A small contrastive audio-text model, trained from scratch: encoder depths [3, 3, 3].
Rows from block 5 of the audio encoder of a small contrastive audio-text model, named by matrix and row number. Rows with one number within an expert belong to one neuron, the router's apart. Each number is 128 + 32 x the weight over its row's rms, rounded and kept within 0 to 255. All counts start at 0. Numbers have three digits each. After the name is the row's rms in percent of the matrix's.
Before each expert's rows are labels from the 100 clips, of 14976, where the router gives the expert most weight on average: "responds to" is what is common among them. Only what is clearly more common there than usual is listed. The data: synthesized solo parts of chorales (CocoChorales). In brackets: how many of the 100.
# router: slot weights (encoder.blocks.5.mlp.router.weight, 64x96), inputs 0-95
# up: expert up (encoder.blocks.5.mlp.up, 32x16x96), inputs 0-95
# down: expert down (encoder.blocks.5.mlp.down, 32x96x16, transposed), outputs 0-95

# expert 12
responds to: tuba (95); note D3 (43); note D#3 (25)
router.24 090:139126149085107218158151126100113099173105152177110138123121079201105132143118160113107135170114102127120112061195126125120141138058111089117162119214099109130127094155154138074112094105141058157153125109110193123115119122111174086099141158137118070125106124156143102170119157174171134161
router.25 080:107146162159122139109111136114122072120120092119144115166082141161150070131132142144076167141096134171149146128170152175116096127076131093082128113207142160129205172166121063126154180156047103132143092109163177060135147130119134170164132081121143125129074153171087178133129111135133160131
up.0 109:093158115104093152156133091147190066132072150118119095113155163209141099109093077147131142100104091145143112090156126151109087192136174090083121150155080165104159175163094153102135104133112078087180133093138112121131141142091111113134128107140166175223107160117118139082142131166074134132
down.0 105:127183141157152124084132139163099135192156153162105207136105103066106124114130120056152089145078144097114188102128135144098090151170090104071107122094116146090129074103131117152137156110170092110177130138174108125094177087154110107178164139118048095092181123095094121129135097153128146120
up.1 098:138130139146156119102090114100100118147087082108168094164159129140144170090156096123176118161064146206138166129106136076093096095157127126069108098123121151122150175152138165121146162082120112073139180070174108181133163107079136184150101132140165163108102176161121180139100126143084196122
down.1 113:196173137143138150131114167149163141108082100116144166136100101147121068095068123114116133138170062062128137101180061154180134153095113067147133158133147163131166117160102112200061147132159121149088146109105096114134149171199090092120174082106132116143157100121111152159141113161115156108
up.2 125:161143150094112087160155163103096183148166125156116154119087096165122134152120098164097179174162158115133089101124170066132150073116093113158167072102116098154095126166174119096087093089164166157116115128089163162092107069133184096094123166145115109107079117093152085199095105097146123163
down.2 098:153147091163142137122152086177154126084152137128107163147123118155116171171162158182125124136131105063131124122141124148124194170119070064143135096116170065084107152117113133128139142139205137137124112173128156117099123203172102141129162170081128068103198114124204128149148104142185104111
up.3 085:093097131123147136105109078055123117106165094076118124125116113169130122103144156104118174170147114153199145187158222130162099130131132180115148158121154112126150204121143083121148137122118163077095116158128152126112173135131180163197120123185154150137069148158119126153085122064084154109
down.3 091:115148128092138165165120113114163150105195201163186136162128141134127122135139170127139116077131101135148190104120123111077125182111151075121120139169083127158126076090109191142106121163138042132146121143072090165148081114106086072078107175102102133160133103142114181096146127177109095098
up.4 090:094162102082118216134129110196145061107056180097194112131192154155126115152141132121147077144097112142135136121193100142145094164116173133101131159197096110105122119172105132102106083138122115126186129119166172146129140162119144147124147145128143085202145107098151139117172140158092145166
down.4 101:128136114126143109122148095116106172167167140125144194134134130058144105204163079145183086181127155110060143129109096160122092149169086138132086113144105104104129203099072151141118127132130158094162142161150079085167106121149135105112162180160090148100156134086180164079122102152185096139
up.5 102:127130152105135130159169101124107128176160128169114121138121132192059128144066164087079158156133199121110111077165167089156164092065136133130139105168126113105118065181197139087103086129169080136104163133128189192102117105092145127136129134153124115108080146125164082155115133177144138164
down.5 107:163105115131124096121110151097167107130102140131130107122116082152139169134162161175121141097154132103105111165106131099154143179169065104191168152096140099080110128125115147186149184155198127158101108212135122124117137164151080178120142169104127175128191095101141078125123062082168168078
up.6 085:104146072127172138130133167134111149187150076110113122163132107079110178138129141144198078162073185168134180115068132086160121110185123160108134113123144167105084192116141159084153132097133126067149156149160137182129131084082133149154097174185100125134093130134106132079121152102096179113
down.6 094:127088104173105115156080126129137128138164188108079131187123108161137146128113090133125099101151093116111125190159160161117176164156108103148134211122090061165139095094145141148091098137131127105105128095134163069151117172199081075070148100107107084084108148151151143157169130128195113103
up.7 079:090129126141149064075036119087145137113121113091107147155145132085189150098124167117141159185154078142133146163141149156130119120131139157149084161072165102143176156142110074195157166111134209100095147127117120075118165087155145149151092128146165129118160174140146150165122120078167176113
down.7 095:117093199173131144164198096173184170118089181136147124074124139133110166199122124132134159116120123138112135098132128051119135135099121070130151142160129128127116124191113131109112120064205075092138066097107099117140161102108092152159119150109042122119119084096153122120131112170119103111
up.8 157:137157134070125132179187154091080163166149107169101088107101086182085159170074101132106093145156160095092104090159177091141153099084096112154149078118110092111084118153171129078097094086166123162092139160101154155104084071156156104092151145160101095101100108121148090168108140114157136148
down.8 110:155123072154088187100092133143133148091130137156127151141080094087105164126125105130128132144109136085128123134128151162125182097106078083160156157104119085123154101137121100158147153135203162153092111133120151073117109178213096102147100159117105090144167052099223119161138069096141138104
up.9 080:116092119148124029137119102123119178116169084154142152135124137090111170149122102142110127178125119126145115145093131132144100078170140121139118119105116140172127133155171074139161120094153214133120102171158110100135056083122136102108138150138128111141093130097126109199093046040122130205
down.9 091:154102076121140113124154140117146140061150131169119116165130111209135102142105149117134127130131100098133170125152152124144176108081104131179150112115102091086115109153122095131130128101196069161103071180108154136109107116189119118092162156125170098138200064129181065135164104103209110095
up.10 089:130114147132137041062167115093109168139147081115136118144144102123100120102147109118147112160120155246199155139131122081101100120113139135093127101139115159130161190165091157111179130110143166117113134110174141106145144138094127193133061111145140165134057184159133148113115116147064135107
down.10 100:137128060173116144156132131192173088098142151122131163152147135107082082135143142150091168132036070061124116134172119146119134130148086053107113181080127163141149116154095159091149070138171132130181124122150104120124198135152081123166085124124137120088166104114132084150153145132092164104
up.11 091:103099158121134066135111099108087151130172111127109122147117113165101149152119126136091175175200118123138100114078141075127150117166130139151149124115138132166124143148160106118110165108122215135101096219120158102100084079132105115126154139160120146107110128171124149200110083040156129220
down.11 088:132176091146128135130124128161126090131108122133138127097126095127083127185126157153093072159094133124100136154133116167100236121158166075116197136141145118055167124120120119128148133126160121169117126136120127096137145159154147050116101173091090086175192120133160107170137089095194137058
up.12 108:117122175111146132060074092104083124134118080065139100135103159129176146089113137147155083178072137185155178115107173117123086100089147129070099153143099166099159170196130131148170161104131143096140154102184090142141164132106142183167153112136141163124104175171103146146100100088109175107
down.12 114:162153116165066155133149171157147095171126210098177120114095124133107075136125088160137156108122069105103160094229134151105101146098139087120113178096141118145180098118076125156143137147092164099195100145130125093138157107133120033143105094142129097080160106151118152150128135148109163138
up.13 091:054065150135149098124128113135193134046132063105103118200080118143107092119109132137112205118096085099162117137133142139138171176166125116124148133109134112100123177192114140126122165140135175124131092196108116033140102140149076115128118123131132141117174108131123123160099082142127175158
down.13 091:209150147139092134133132122177111138136102116167101142082104086113146088155062119128149166127101167078125108106158073130185096097084091080132158106147150055151056112110102112157133098105135095128134094165158167156108143153121136068096154190124141188154102088072154109099169133139150116112
up.14 093:040064117121176114119150090138125115098205038055124079142102127131094106123104157065105142109191138179109159142162148140086120109106144152098078151109138101094154131130180135150122176156130117111106132129130130039129119193115078128102155097138110149152116149138146116127116103106150107108
down.14 088:211153115118093151145175189182120120170077131110123177107107093087132118133146139167170173128113160157078093134127088105087130141121108124210145111091119161121106140115070137088122054108164144161142094133085085150154181104117099140120111138221139134127101132115141160069130146139168117128
up.15 088:139139129094146129119162149080077155149129102121111103124108065156077179158069091174128096165127150111092083079135121097141141089112101092159153053100092101063069114184140129063144144094129131183112113110129145167098109135131114123087157139163085124067149112090175094134126068164133120158
down.15 107:140117098127141080120138100131170138106155105095165176148104051147108120102154175109153139100135088100103142093168107165101137128096031140169151141091151088130080094112124133110132123159229118123140088169120165153151114158172152126061172184137134126157119098100204125128105100129170130157

# expert 20
responds to: note D#5 (39); note B4 (39); flute (35); note D5 (33)
router.40 079:133082146158167095120143134160145106085109099118129144172157145108145133128167107122052136122159154089181110139117074126077094137075162075142128162146161114073164102174115101113145151135078131125199082166152152058186120116140163164099115082080166100126176119208084130124107128129103141132
router.41 077:138078124151136109111121163142129088103102082118150130193096152168098102080158123102071131106124132080116112125154096135114074179093136080072141125134120141117185146159132133077164135202066131134164116133169159086086138147164092148173128074061161164162098144168082116142105136188100153149
up.1 081:105058127126138128104098126078091064173087179111108138079175110121173122148116151138130135128145210129087191125168114146121114127054216139102169135154112133147127123111093135081116155115119110120182149096144113086152158134095195137162141065118111103122118126105109153117149216134136115111
down.1 090:096119117120117162178177112193151089131170063105122069158167048126067134132097107127127158100107132147137117126089136140164075094104119188168125141133156132137143090156124145110156181117138111140136121119095204114178158066136188120125099090146139125093109210156151155091112151131167086123
up.2 112:107188130162108108173107117199220104086072129140130097120150162169108084092085117172085145100110119087098072149135126138105085186153139074158128126109165120104143122173112165145152102173155122120163174114091081137116121176179074117161129135124159176159111151139142151136163089137088116151
down.2 111:157152104154148092147095164090081157171159102143157183129075085095123149149073102100117160134120099140153169135081162138171135119133132188156136109065115075141152161135132131087095147141180170107136127135103101176097159065135140129147150163218135083172089144146182106124074161128110112082
up.3 105:144138096134120102105092162127117139137124121151192108113122163134209159073140113161143080122147078155158087135119119108101062104152107176121073117101162166137104148163114134138183119131161144074116195075141112134121159145147097148169136131152147220157070198142153204111128117119102142105
down.3 108:081097116186044091169113148154159121107169104136097175112149096086114102113105097105122135141122072091131143087189201167165146164150134091087110169123128133100186160159076110127070098142171136123072096112115103110118143162151065119135121126148152095145139094076112084128145147172127155090
up.4 104:102139114080099188133181071148141120155119147152124092126173131149108130139133149152181070150107123133188106066161118104152145088145148098086178137179098138052083109187144141118110121094108136065149155091163112160117103188120110147105125150166159172141098165137144126128195087106090177095
down.4 096:135121050163136079125077133205101186081155120093161156144098105085125164130125126126134086114093080111129135125137133169199142137173114176153145174131092125140124134083094125143114145094214151161117158159139152102104118144165106137138152143099084128154177086078158095088127158171168104075
up.5 111:197097203172145126125111176076135147182132137134134163130102106120167098144075138133071168150162106138104125117134132116109135198101140091143080162144149150179143155117115186185169177118136105160108125133086141115152150089071110080149075117107084084119164140161088138172115144160142064106
down.5 102:134123163111124161210130147129089086117134176136126151145152122183080164204114120139110089126094192087101091052149173116160153090116097126098142076101130122088104128114190113114059116118128113184137102037106100132107112111139138126092148150145132130092135122127195086122149110162169140146
up.6 091:082114157134122150163175031136171104137145092108094114146116166090099071132125130089102191117154084138092158134209116184155146131046121124119110216125137121160147073130151136160115120111118133135119125130146113095169107168102145083134177091119096130132156097100143069182138127157129100135
down.6 091:109142117122108151096122134144100147074137190139098152126127062085124130142132087138208086132113126115109140130106159106151157120155134163110145114129161139169107168135139137144123092084223119199141144120116106135126100090116136091104102152145125133050191068080143092112168126085176124035
up.7 089:179161122116086147095151074165125139157058152161132154105150130111153123110184109145204105130078100208151128114120076132140088112126128073122139122105097153087133160144067108112103135094138077114162154047145084185185145134091108141082134143150135134146102133102118099073195139150113128127
down.7 093:146136092131159090097115122147087125086196066124134151102140130115137152074129122133159139120190095086124118088142148174106127138134103195140166120153119127113193162184118136071103116163162148107101074122166103070104167139145112139122171095233131138182123130091161138054133091136125118144
up.8 088:114121133091118162130166099145112097185118165152102131177155125135115156121105107120121106173089092147147147049175147091159131103126116134056195090194155126068110158177152135100112121084141147089159163078178138165095153192089114154128169193115124136118102120131131118158167093148141193108
down.8 097:160149102150102111122130131130152128130116098123123198083138136107118098097162109060166107141134156106098197117140111160130156104137068143149121090123113097075099111168130135166144101092214143144156104085183076121159082159145116195075145185140097131090146085096153124120093167069122064127
up.9 114:098143086175054147147102150182205127092135139109071112089130118166123109086103116135115168081089116114100137103141168191135132161132133078112139173134116115127220161163078095134108099149130138135109153132078089102166139178188095118149135100116160100175169120117140115100187097155146102098
down.9 111:107113162077093120102147151100119179172154120163140156172054160133106143139105114091166163115153152105109111093117135103162152116133093173109166081141142196152108135150143102134151148085208158109105127109087133141064131088147143103102089157159125136151096142172165136143105178125080110017
up.10 105:104068124144146124126149086137194088104137095105087086077150139147122098121113127130094150104112073082140139167168110180161122170089139080120070222125133120140189089157155152164162174110112155122165183144130102096179099151133081083144160083080124142136145129128143118157163105150114109187
down.10 105:112119154148087133099103187130102155045104090122114180098111062143092167133123136154163122128164165136091101142159131108171161148135056149135200131082104086140076137051171137131106144147194169154117137136133145107119098097115175123100127173172114112140161107051146165164128107119161132140
up.11 094:115149121102183143130123086094079139118167140091147095205202134144175102170110193090089132154121170092117137158126121107087124086121095172078170139137136168089099085107154129080125154133111098121178124118151199127142143137125195154164107101100145084095126116157061099150124131083153131174
down.11 081:141169125104143158087098127112125098102174123135103217207114130122137133112180109124103146132075168140118096126146103046087146104181067112133129071142093149075140078132134070062161137135179144142126131103153168131087163116104166117140137108160149105084107129166175128117133123136174153188
up.12 068:150119134176097118153118139108163167068149109104084122108147111165133159079121121132085121098143106103122120138138195150140160087163121120123051148076120147069177160169121084154140124181168123100077138137127085065107137188134128120126105102112189070139208153101169126129136096086166147081
down.12 081:091126140167074151122121111100153170172127164141148141127117133129121143178130074112118154112132147120191103116175130089075110153188129092118133125141102118122109152157110081113079167141138139145071076141149111140049101125117079138140098113195036179142067134158111082134127169138106085059
up.13 106:084068169144109131154158091178218056119157088141102105105172157159113089105087110162088139107161090097115106169161147194129125140113128071130107221130151077105173112130155137140097130125103131094125165149087126091176090155130088111134156084112101165154150144156131106108147121141118093152
down.13 110:112138122155100128119112119153101180177127107135097128095119109079097139137079120094139103145164167124082121124080103122180179116110048129152207120097124158134066127094108108134146103115159171153103072116126171170127129111166137139120142184243114095089169089107105147131097146120169150082
up.14 117:092139114133101142175186085163143082151150096123095074162124099184068118164084114149098110123089115133131132053185170144162141125121074117138162109129128085038118132214169140085097105150124095103126122121133075120098135200137082132130156138156142126134144155140131118138139079160083147104
down.14 111:118113110168100138121086137119096230100154118179141161109128096070102106123151076059190114142161133159126138136104147124168102106186112192187120113095143109145064138096115111120080149161106155135130105179115135137161116069135138106105104148167073177129098089090150107076125163129167107111
up.15 078:121155108125081142084151106139141110086094162108123158100157195128157122082222116141162178114114103126111146172118138149137121088158172120087106156126131161094156143126093054149120042138110156135125139134123100141128154176153143186103133088121176140133179102082121153075157086075199123113
down.15 096:068133148141113109090149117087104136150116149094100144171097163125071127122104112091124080165194115138159181113167163129130129165099102171105142152198120094163128108169137138107083139112097061122107111111107097076133158083101133126141113155141080074092088186084197114140141159191136087084

# expert 2
responds to: oboe (97); note A#4 (78); note B4 (50)
router.4 069:135147099134169164120118161185144156085138116142125103181131127152099137147113150110111141070100147110166135162124110113065109160136160084148066128102179092081174167134153171150171176133122192120149113205111152065149133079128137109132128186065142106143201110178135145166096150174115136118
router.5 101:088091196183128122103127093095134081165118094106114100131056092165104112148075081166104108111088130169137171077149177149135103154112122069102121155184107169123146185179127142112145140095099103091181110079151105097123138120116140109168150115133100139084141154159092171173095136180113140075
up.1 139:084089151169126117059120090090108098141092088077123105120126158123162123076123090127150121165118097182189177122158158173150092173106154116074108184121104159116179197171117116133122136080129111065113158091164092107154192167099121125182146071137114154124118157127102151141116113147108156090
down.1 119:093153159138118200162105162160138113177109155087157167073154153154151116146158167092168175122111111093085140090152096092129138145122154051101124207146102105131164097098103124103077123138086091111123075096134066116122163182085154123116169145117159170081147152084096138146148137175110147094
up.2 104:123120184142152187128173092147107124132101113110140121157158099109129127172174115113171085196080172170102157123131128057142108089115165134102166128170134171100087136131149161060136097093091092102180125087173162192136127111091118158157133138139105177109072177159098139105180088109109160147
down.2 104:165098134126128130145084161125183135141169099101182153107130105133107123103084107098125128092187076126150092123154101111166078117128140130147057208046144157146185141078048103120126171094150137102087138162109133097206144173124153092122126127108113097120140145105099149156156137114144157069
up.3 115:114121160148146111124161090112097119174098130057156105123114129130163139120121106116169093155130141216127127126137116117125073108113181090111102151166078146132149169146138125080139125107166093063155164076189097144152145118062099161147115083193115187106074190155105166109133150159083152100
down.3 101:118115110143085112117090134131181079113118183162113127120111108123112111113120140148122113092072075098152186095145072174147083194142104079112110150107172105151159122126130150130111091159133133076134139119218083102144177137178049133153134150084164120129149091123098138153168172148182101068
up.4 109:072100142167130140108161099091106117146132094053151110116129147133144125097126106161152118168109110178186151120139145124099118122087174096087123174142088175118179245161138135129159136101096081093129139063174114145143173143111120145152112104147130148134054180132061159141112112119076144125
down.4 097:148103150142120127121062132144206074161098161133196178105114116170135086108108140087169156134107088104139198089183091126126114183140155080080138138134158154168065093097075153094102084159093131093177127141112081124138153141177143081175152116101124099114140135098118153149115157087120137119
up.5 105:119067187170123085078115085074150097102134050130109105122113093116098083145108102133112162157164083125192137135193162158145147174067112113142097100103113141139137175140144111186144212074122146128104109156102155055087121144151136126163141123121107125128141142125141149187098079130144102117
down.5 102:116177109133082188087165146143135169151107163160160152171096111144131093140154119096139128133130148134120117077088124083156090109106070163112147125114119106155089122127077086136148100132123117113102104102130099213098177119102098161108018149190113162120163155116150168101180117173137172080
up.6 113:113128132119178120094120144112057138155122087080141098138150114090135174129107126115149068130044168151098142108066148118152084049133119107141144092116123118101118152127148158072156154110135100100107168101210086140108172047125165118133144132143099137066108159132114143156100109150113200088
down.6 107:144145078141149144160131153139179099111118160146131094125120166145106065115101122118088169080154033112096058110188107127141122200108089073143137206100140151172195075115107161142086120115109114140116076141127140089149123150128076148148168092081105139123175124100146145139091136122130120159
up.7 083:120170101167120075115066145138149128082171089117171118184114149084141119083099167113124178151143091107132149140134138170135116151195140125083085133112156132097115193128106127162160174203108121170138109175181099082141162131149145108111161114106127118109214072146104164196109138141130152119
down.7 092:152112101096119145119141126099064118143080181184173126109149127099174095109170157137078160142181168130116135117162103093111143167110085124163213110137071101204104080123123124084132102125160064166118096119114133119173138157118155147059079110136135165150088134161131122140146142184161139177
up.8 090:141136121150129176129103102099057126176090135144098106171104110085136152182163127108134078124133186180113157073126126099116101056083159139099131091171116109082103101122145114057139136050112090107130161065160093196114108109123172156152105120113124155119111122132145140068149166137116174087
down.8 092:107161124171024096112114128122163110089166152139096167128067135157171061114140150132100179110163058113145136105153129165184075161110131044170122183080111146118143159110137118137117071105154161130120134150134096078126132111190106119119147139118124123183172078107148111099115121145142109106
up.9 085:142147114127081200155069167147132111122142180093153134090172143146125046039150153093132191132153162167092115140165084135138150116144177174094102140111134136184162121096091087166152118172079144080124125129133158127172157173135108153154175089112158139153107097168114111100159142147161109134
down.9 087:101122194101114075094150125135122112146144081183156085147147114112109142162059123087182107156123166129119154164104128139148123115153118139149136134197167125105123174160165135136153100111138154143151114131133099114142119086106122195078201179152120153141136150148191089197068152140115220145
up.10 082:104144129070106148129108148131129116069142106092164181154159146125128129067170165089172147204135151100163126174107142113135128097120148173086132135098104138101114127104132052129096059140064129109109074134138140183140152176140169210130090100114148154084127119121145130137137161070195098134
down.10 090:139146073120085163145144141118110129087164043171066165156119113124058179163138169140076159126140151114156133172130088173149135105143131153106119097088167128131096138114143135091146132112147156183095039167106159144176069125137189173116140090118162123149083146129144102167098079129141113151
up.11 114:137122132161068112133058177105182084103132167151123163083161167152164155087095074144100141114155107142110085135138078141089122162141176130124109138109086164221170134082060134154127089166134107100113132114105113130121167124104107117129119106141211143179116154127133146058128154113120077159
down.11 123:143140155140075090132128100164145122139144125162117145173107099130132140154122134140107072167071140135145093061143164071162125172133103127167163110130156062063106155182173113107159163144127118141134187190155092168126142167093093146137131157168040146162152117130149101166141076173082137163
up.12 089:171077151104119181123163098150101120184102159143095109147144083129124135153153098149161106086101193133098122069135133080110122110115134129106160127190086109082115093140121167067133189072112120138171105067106144212155069135079106149145085164146094160116122162100134131072153125160138144109
down.12 087:150135085168080120094116116139115121137117061130160110071112162162155148100141108149104150103175090102103142114127129150111107165115144070134088123029124106115169184126113118136123166124182145158071200176177113103138172119139131128137136120106207142110178106115151202124119126115197121095
up.13 075:155131069100067185156183118150155141141156191177109159150171140106110085151140114135149151162113114139088121140151095134158123164158144114094135165096097132135069068117067096159091116115105152125107134110111151196169152147140085168088151178138095109120125110064156099103188064166165104133
down.13 082:161110136163189123186065154122114118140105093126100146125083075133146167134152166016150119156093119089149114207099118150123111110121148151089119140138151106159143120082137153159141104120124174080104150105106153046140106072116166128091090134146146126168127192152159136127093128105122168074
up.14 093:173108163090105132127068103073083119174125138119176125177121109187141169122154107149137119125114180156169105126160174104085116081084182113107129094183090149152111068144172125072139100084122074116157162091149162144081154146124159102183126126115174139109055175148096157133127116103131156115
down.14 101:165114086145108066097141092177195176110113115172112161136086106158141097084081134183154142091122092133163127095147154113140138142108044077161124120085119112155181085152084092186054098139141136166154164123108094182094131151140122114113116070130100144129145115113112129136138102152099111059
up.15 083:077130131165129144124153125182189114150115140154125072116119166131116119137170065185185126155124120161117144095090112103124159176201174102131111114106176173111147167116150148168121132134116149100172145092126088159191104094097100151131129133132104218147115198112183175123173109173111133133
down.15 099:147147151134138154098119150101151116152137174085114127105122164207116145189138124093129128114133125079119132068137119182153124141101149119096146196089143100135153115111190123096157116047138116061094135096150136099131193100133134096143185095134132137130162142117147228194157182116165155135

# expert 26
responds to: note C#4 (75)
router.52 119:116084193129131110086167094089144085125164096117102134132082159088112098111120153121106158183156104070186094107178135143125110153063083102105111155132146142106150141148161124153201171148099142091122089132149179091105142152107136108155155107112123144167073193188088165167079103109098147163
router.53 125:106126208139157147133198112162121128116152171172183181142159152103162111153170085155117131143116078105160124081127131090140134144106130065134092139187157139090128124171134157142176112106085150155189060118186146147161073078064094108121130132112083132129126143137113115108167104148095129187
up.0 095:076080136136122121121149120125164108170172115150070116136069135147058070123088182063121199158164103141157109103175131164088177140090082178097101149107176064141166125151160125133107157177115129110102118150099143081097170161149154129146111100121147155143106101163100097175103140123140138081
down.0 096:138071126137152130081183138115122115117084105125171120131135146116148174126123119190083101155110090135169162121133121179172126214136167089127155172157101200173155136160135121153156151071123061152136097157127155110176108124115096164138165185133115184134076186151083112179128121142134099165
up.1 098:065164148110133147150140078166214146118139131127138110150124196156139057070149166118144179116158084157203094099141155099131169153125119114108091193087184093067149086205123101109141105166141133124126132137143104120153148159122107116115084131101124124192142117143142110158154095155097098121
down.1 112:150111166186136100097163176139084156101110124176156142079123082059137118165095102126136137175113051130118141084207114141169104209112113142138120131127098170174112150139113154084152152044140116152123086101126163115133084086120084160154151151132112162173104140137087094130102169120142131161
up.2 131:076103179148141103114141088118156089156162088115090085141081164147116094103098172095101174162172079136206094117185170123138143150071109141097090151110158079142185125151158153144131151149156145052071131117113134083114162158114108107176137108130126152149107151177086147174101114094093141102
down.2 106:160097144156094105106189103137154089138079126158092170139136101125173107134142118169086142166171089120120115080166118141135151176055130089144143191128136197156149162108137180157144152077057084159098039129085182132139154153125099087125159154114104102123087140119135147158147152126137105166
up.3 065:162082101176096179110081171102101097152135110114138125093105053112154137151148081096142142120073123178135200138131101115117084120083144123068112162160095116168190144094091124088109194156140097084165170104138143122170170095124170146148124082107188138137117116149083147127133153160158128082
down.3 083:139093064165122145151123093174120114177136124079093117134139125129143135104139147100107179165067117155132140090150108170170162134160034142117115167103117120102113128147095163146112142154117147065218135160150176038111154179162115131126118117112214120129149079101160129123162131114151124156
up.4 103:111096170130116107108158104090178059153152109138081072158077167167119118121084112125092180166177080109202069116174131148073126148065118126092106146131118096160147136154152131131135147138131142109112120107097157092115137170110124106131156074134107175121075168179076174180126124089105156155
down.4 097:119072140150127085166188087117159088106122142125084147121115149152114142124093117122085162168141051107156074131173115173133121199090162108139068211142122114209174142119155152118168132084093110132107080122097189115133123114132095150111175133090108182157137165143099147148146115103111136098
up.5 091:089086111167139152133130096142178106112151107060112113148093145116090084136088165111119153137171108079133115135144147173125203124104117176115111182090181081091163106087139162176074148116127123077110127162050132082163086162155073134153175099134110151149140121086124138169131113098097113072
down.5 101:148106177102116116092144073079143146176131166158198140103073125088196125105128125180098157144151103112155101204137121125160100151084127101136167099146121162116109104176103080120162124150099121179108068111053152131086094109137156110156134156094083166146101208094146147111112103117115127144
up.6 097:084160155094135153161135115194189149010132149141130116127121163125132113077136079204100134140148101099106068120121103116145133156158150112131108135102177132094117130161112155171133057160132154153145067119121090161143106113118083096105105157099084150134180130095161171149145078138116077151
down.6 101:143138199095106113133130157094119192148080161144175188177163123100137136119130093133088104137141160098184154090108154111124147129098135098140105118146085163207062165122105102106160095137138128192063052129119137188111136162150110119144127167124097149076077164101145171121102127141131131175
up.7 098:071131163106127149140132075167208151059151139114135131102134193101146128092168104207105137151122083096127069121093116133143158161157173094141077151145171115108108099165117136170142112145128175129114133133128073126106110124104053101107135150110110173131150170121166165151166056107084100162
down.7 104:137130188104142115156171144085143155153114188177166127175115139103130116139161084132140133152171102085150131100136119116191136099132107166094115123131120147180136169175166133180131083120109097188151018095094154148131137054118122144156087143153068187129115154160140140145093135122147125189
up.8 071:134127121126116135173140129131189101133136099166101060163055116142071087163133145141101186151174104064128078094155146131148168152155061161101185165106177065124168146112138162181127159175086119138124089171069139094119147178175145118153127094136136121144141108152142132161154139094104116115
down.8 083:088130127171168101120134097110084081181140086169156097089150106122158139153156106096144125156143127161139248151156183143121117157085190138145145058152125178102147103114164154146189181114089142117086112108099171149133101087122119112149131094052089157123082137116164114146109122126116118139
up.9 121:125134179116182102099164128135146162157145130153179137131174169090147200103136092131144087166108125153129099095097118067157104132112119112144121092164151146130105113128146193124174145091137171169145111093177092160152085092061060129101095141137074170098119181139150176104138115149058100167
down.9 110:124144133157085138166096147148161159135125190141134168091117176126162092074167056160127169111163106099090067127135095165077153140094143135134168173059144132157088134109055110113132108152079154196106045160115123151130146125146140104116153157133174170128153101101093137108127098102155105167
up.10 123:084171166115166156151193097178166159120184164146152164176167193091157122112175127089140133148145118176154099101097126088147134131159156140133094140150153109092088092142119154172151083124136163135150125146162092122175096093092102127066064139118092143122136144109147104093155130169066054155
down.10 104:154144083137071102136142137162101147102163160130132163126131146091201175124139062169126121151104128074121127091082107154124113160157111121143156114104087174192097155168072125121091101118099142187131027100089109126123108092165099127130155128126098195119151122071135123067145104088115130173
up.11 088:060108153154155149116164052168197152073171118136138103166129190107111106079129118144091165157174074103123090121135154103138181116167106136142097155095180049082090064108157151168131140122144162127136110136137101118114090140120091113099131150152105171127173125118173120167125067119105103138
down.11 100:151076143099116113122148061100170159116099168197130150157157091128110136114171076145132175140146085165076096108089178096165091167144150090161121128101106173150120153178156104130161098106110113125099023119142178142124084065122122139118106135129107156172083177090127147086111125096151127142
up.12 126:080168166095144146154176140173179164124158180157172148136160177107149116098152109154126163120131118141127082113098099056116133142187164133158086101157137135123076139137121140143130087115118171173127089123145105146173083097072098100088065169101092155129166158107161120085149124148082055173
down.12 111:149163139122052116169135170131127175086138149169160152144124120127179151148092070172092130169108129075100103136103095115147107159104141062162186091089080124162106162133066117143139099189152079137125077154125142176121142107155107154109130175118078146167167115124168123116147095080140149197
up.13 107:094090140122158111113147079118149088089159084068059079141101151128095090133093158115109158135151111074120109172162141187144182148097084168134099164083180075123164102079137134159110155106113136083107133164092154095155097189148097111155178073117100174138139109137143136194108107105127149118
down.13 109:127102156111082104092115118121133152128115177178128104120116122087155108120161078178148199145139056108106119079113106167124141147117163121160122127142092129197117127142169109162131119093114113174076085110128139182164127093118055102109132127124099247173077180112118148136118133100113092159
up.14 088:068111139143142111142158066138187095113154097066090080143109140098070091091086153116112177110138087101157099171170147173152169131105109182098097155106180064114171108100159133145092150169114153080100171163070131103120113168149094115134167080112147142172150143121130120152121115091075120115
down.14 091:098119184139140089103162104060130105162139127120140141140134121061138146113140099169165139190126087101217128096156083111109148158075121160114145173129083138175107170126128148104184140074114139134122101127121146179090098109182094142171124166085072184163090163085149111140147090104132088155
up.15 066:134165082080080207107165195145138110100076140115153078149167109163105068113165119125191142135107147144153165112120094127116114107132135129163163124140122159129166159128074132083113127139065098109156127115109148132130111138127179161142107048112172122114094107138087075102187164191169155095
down.15 084:130161073124135100119137200092091118134144092124166162138096120111136144156169101128131141126115173048141127097109095126110139133186045138155154080083086129090137154157146128125111117186136151143124102168139139131143150145159166094065170118129164094181164057181225121111136100132136146126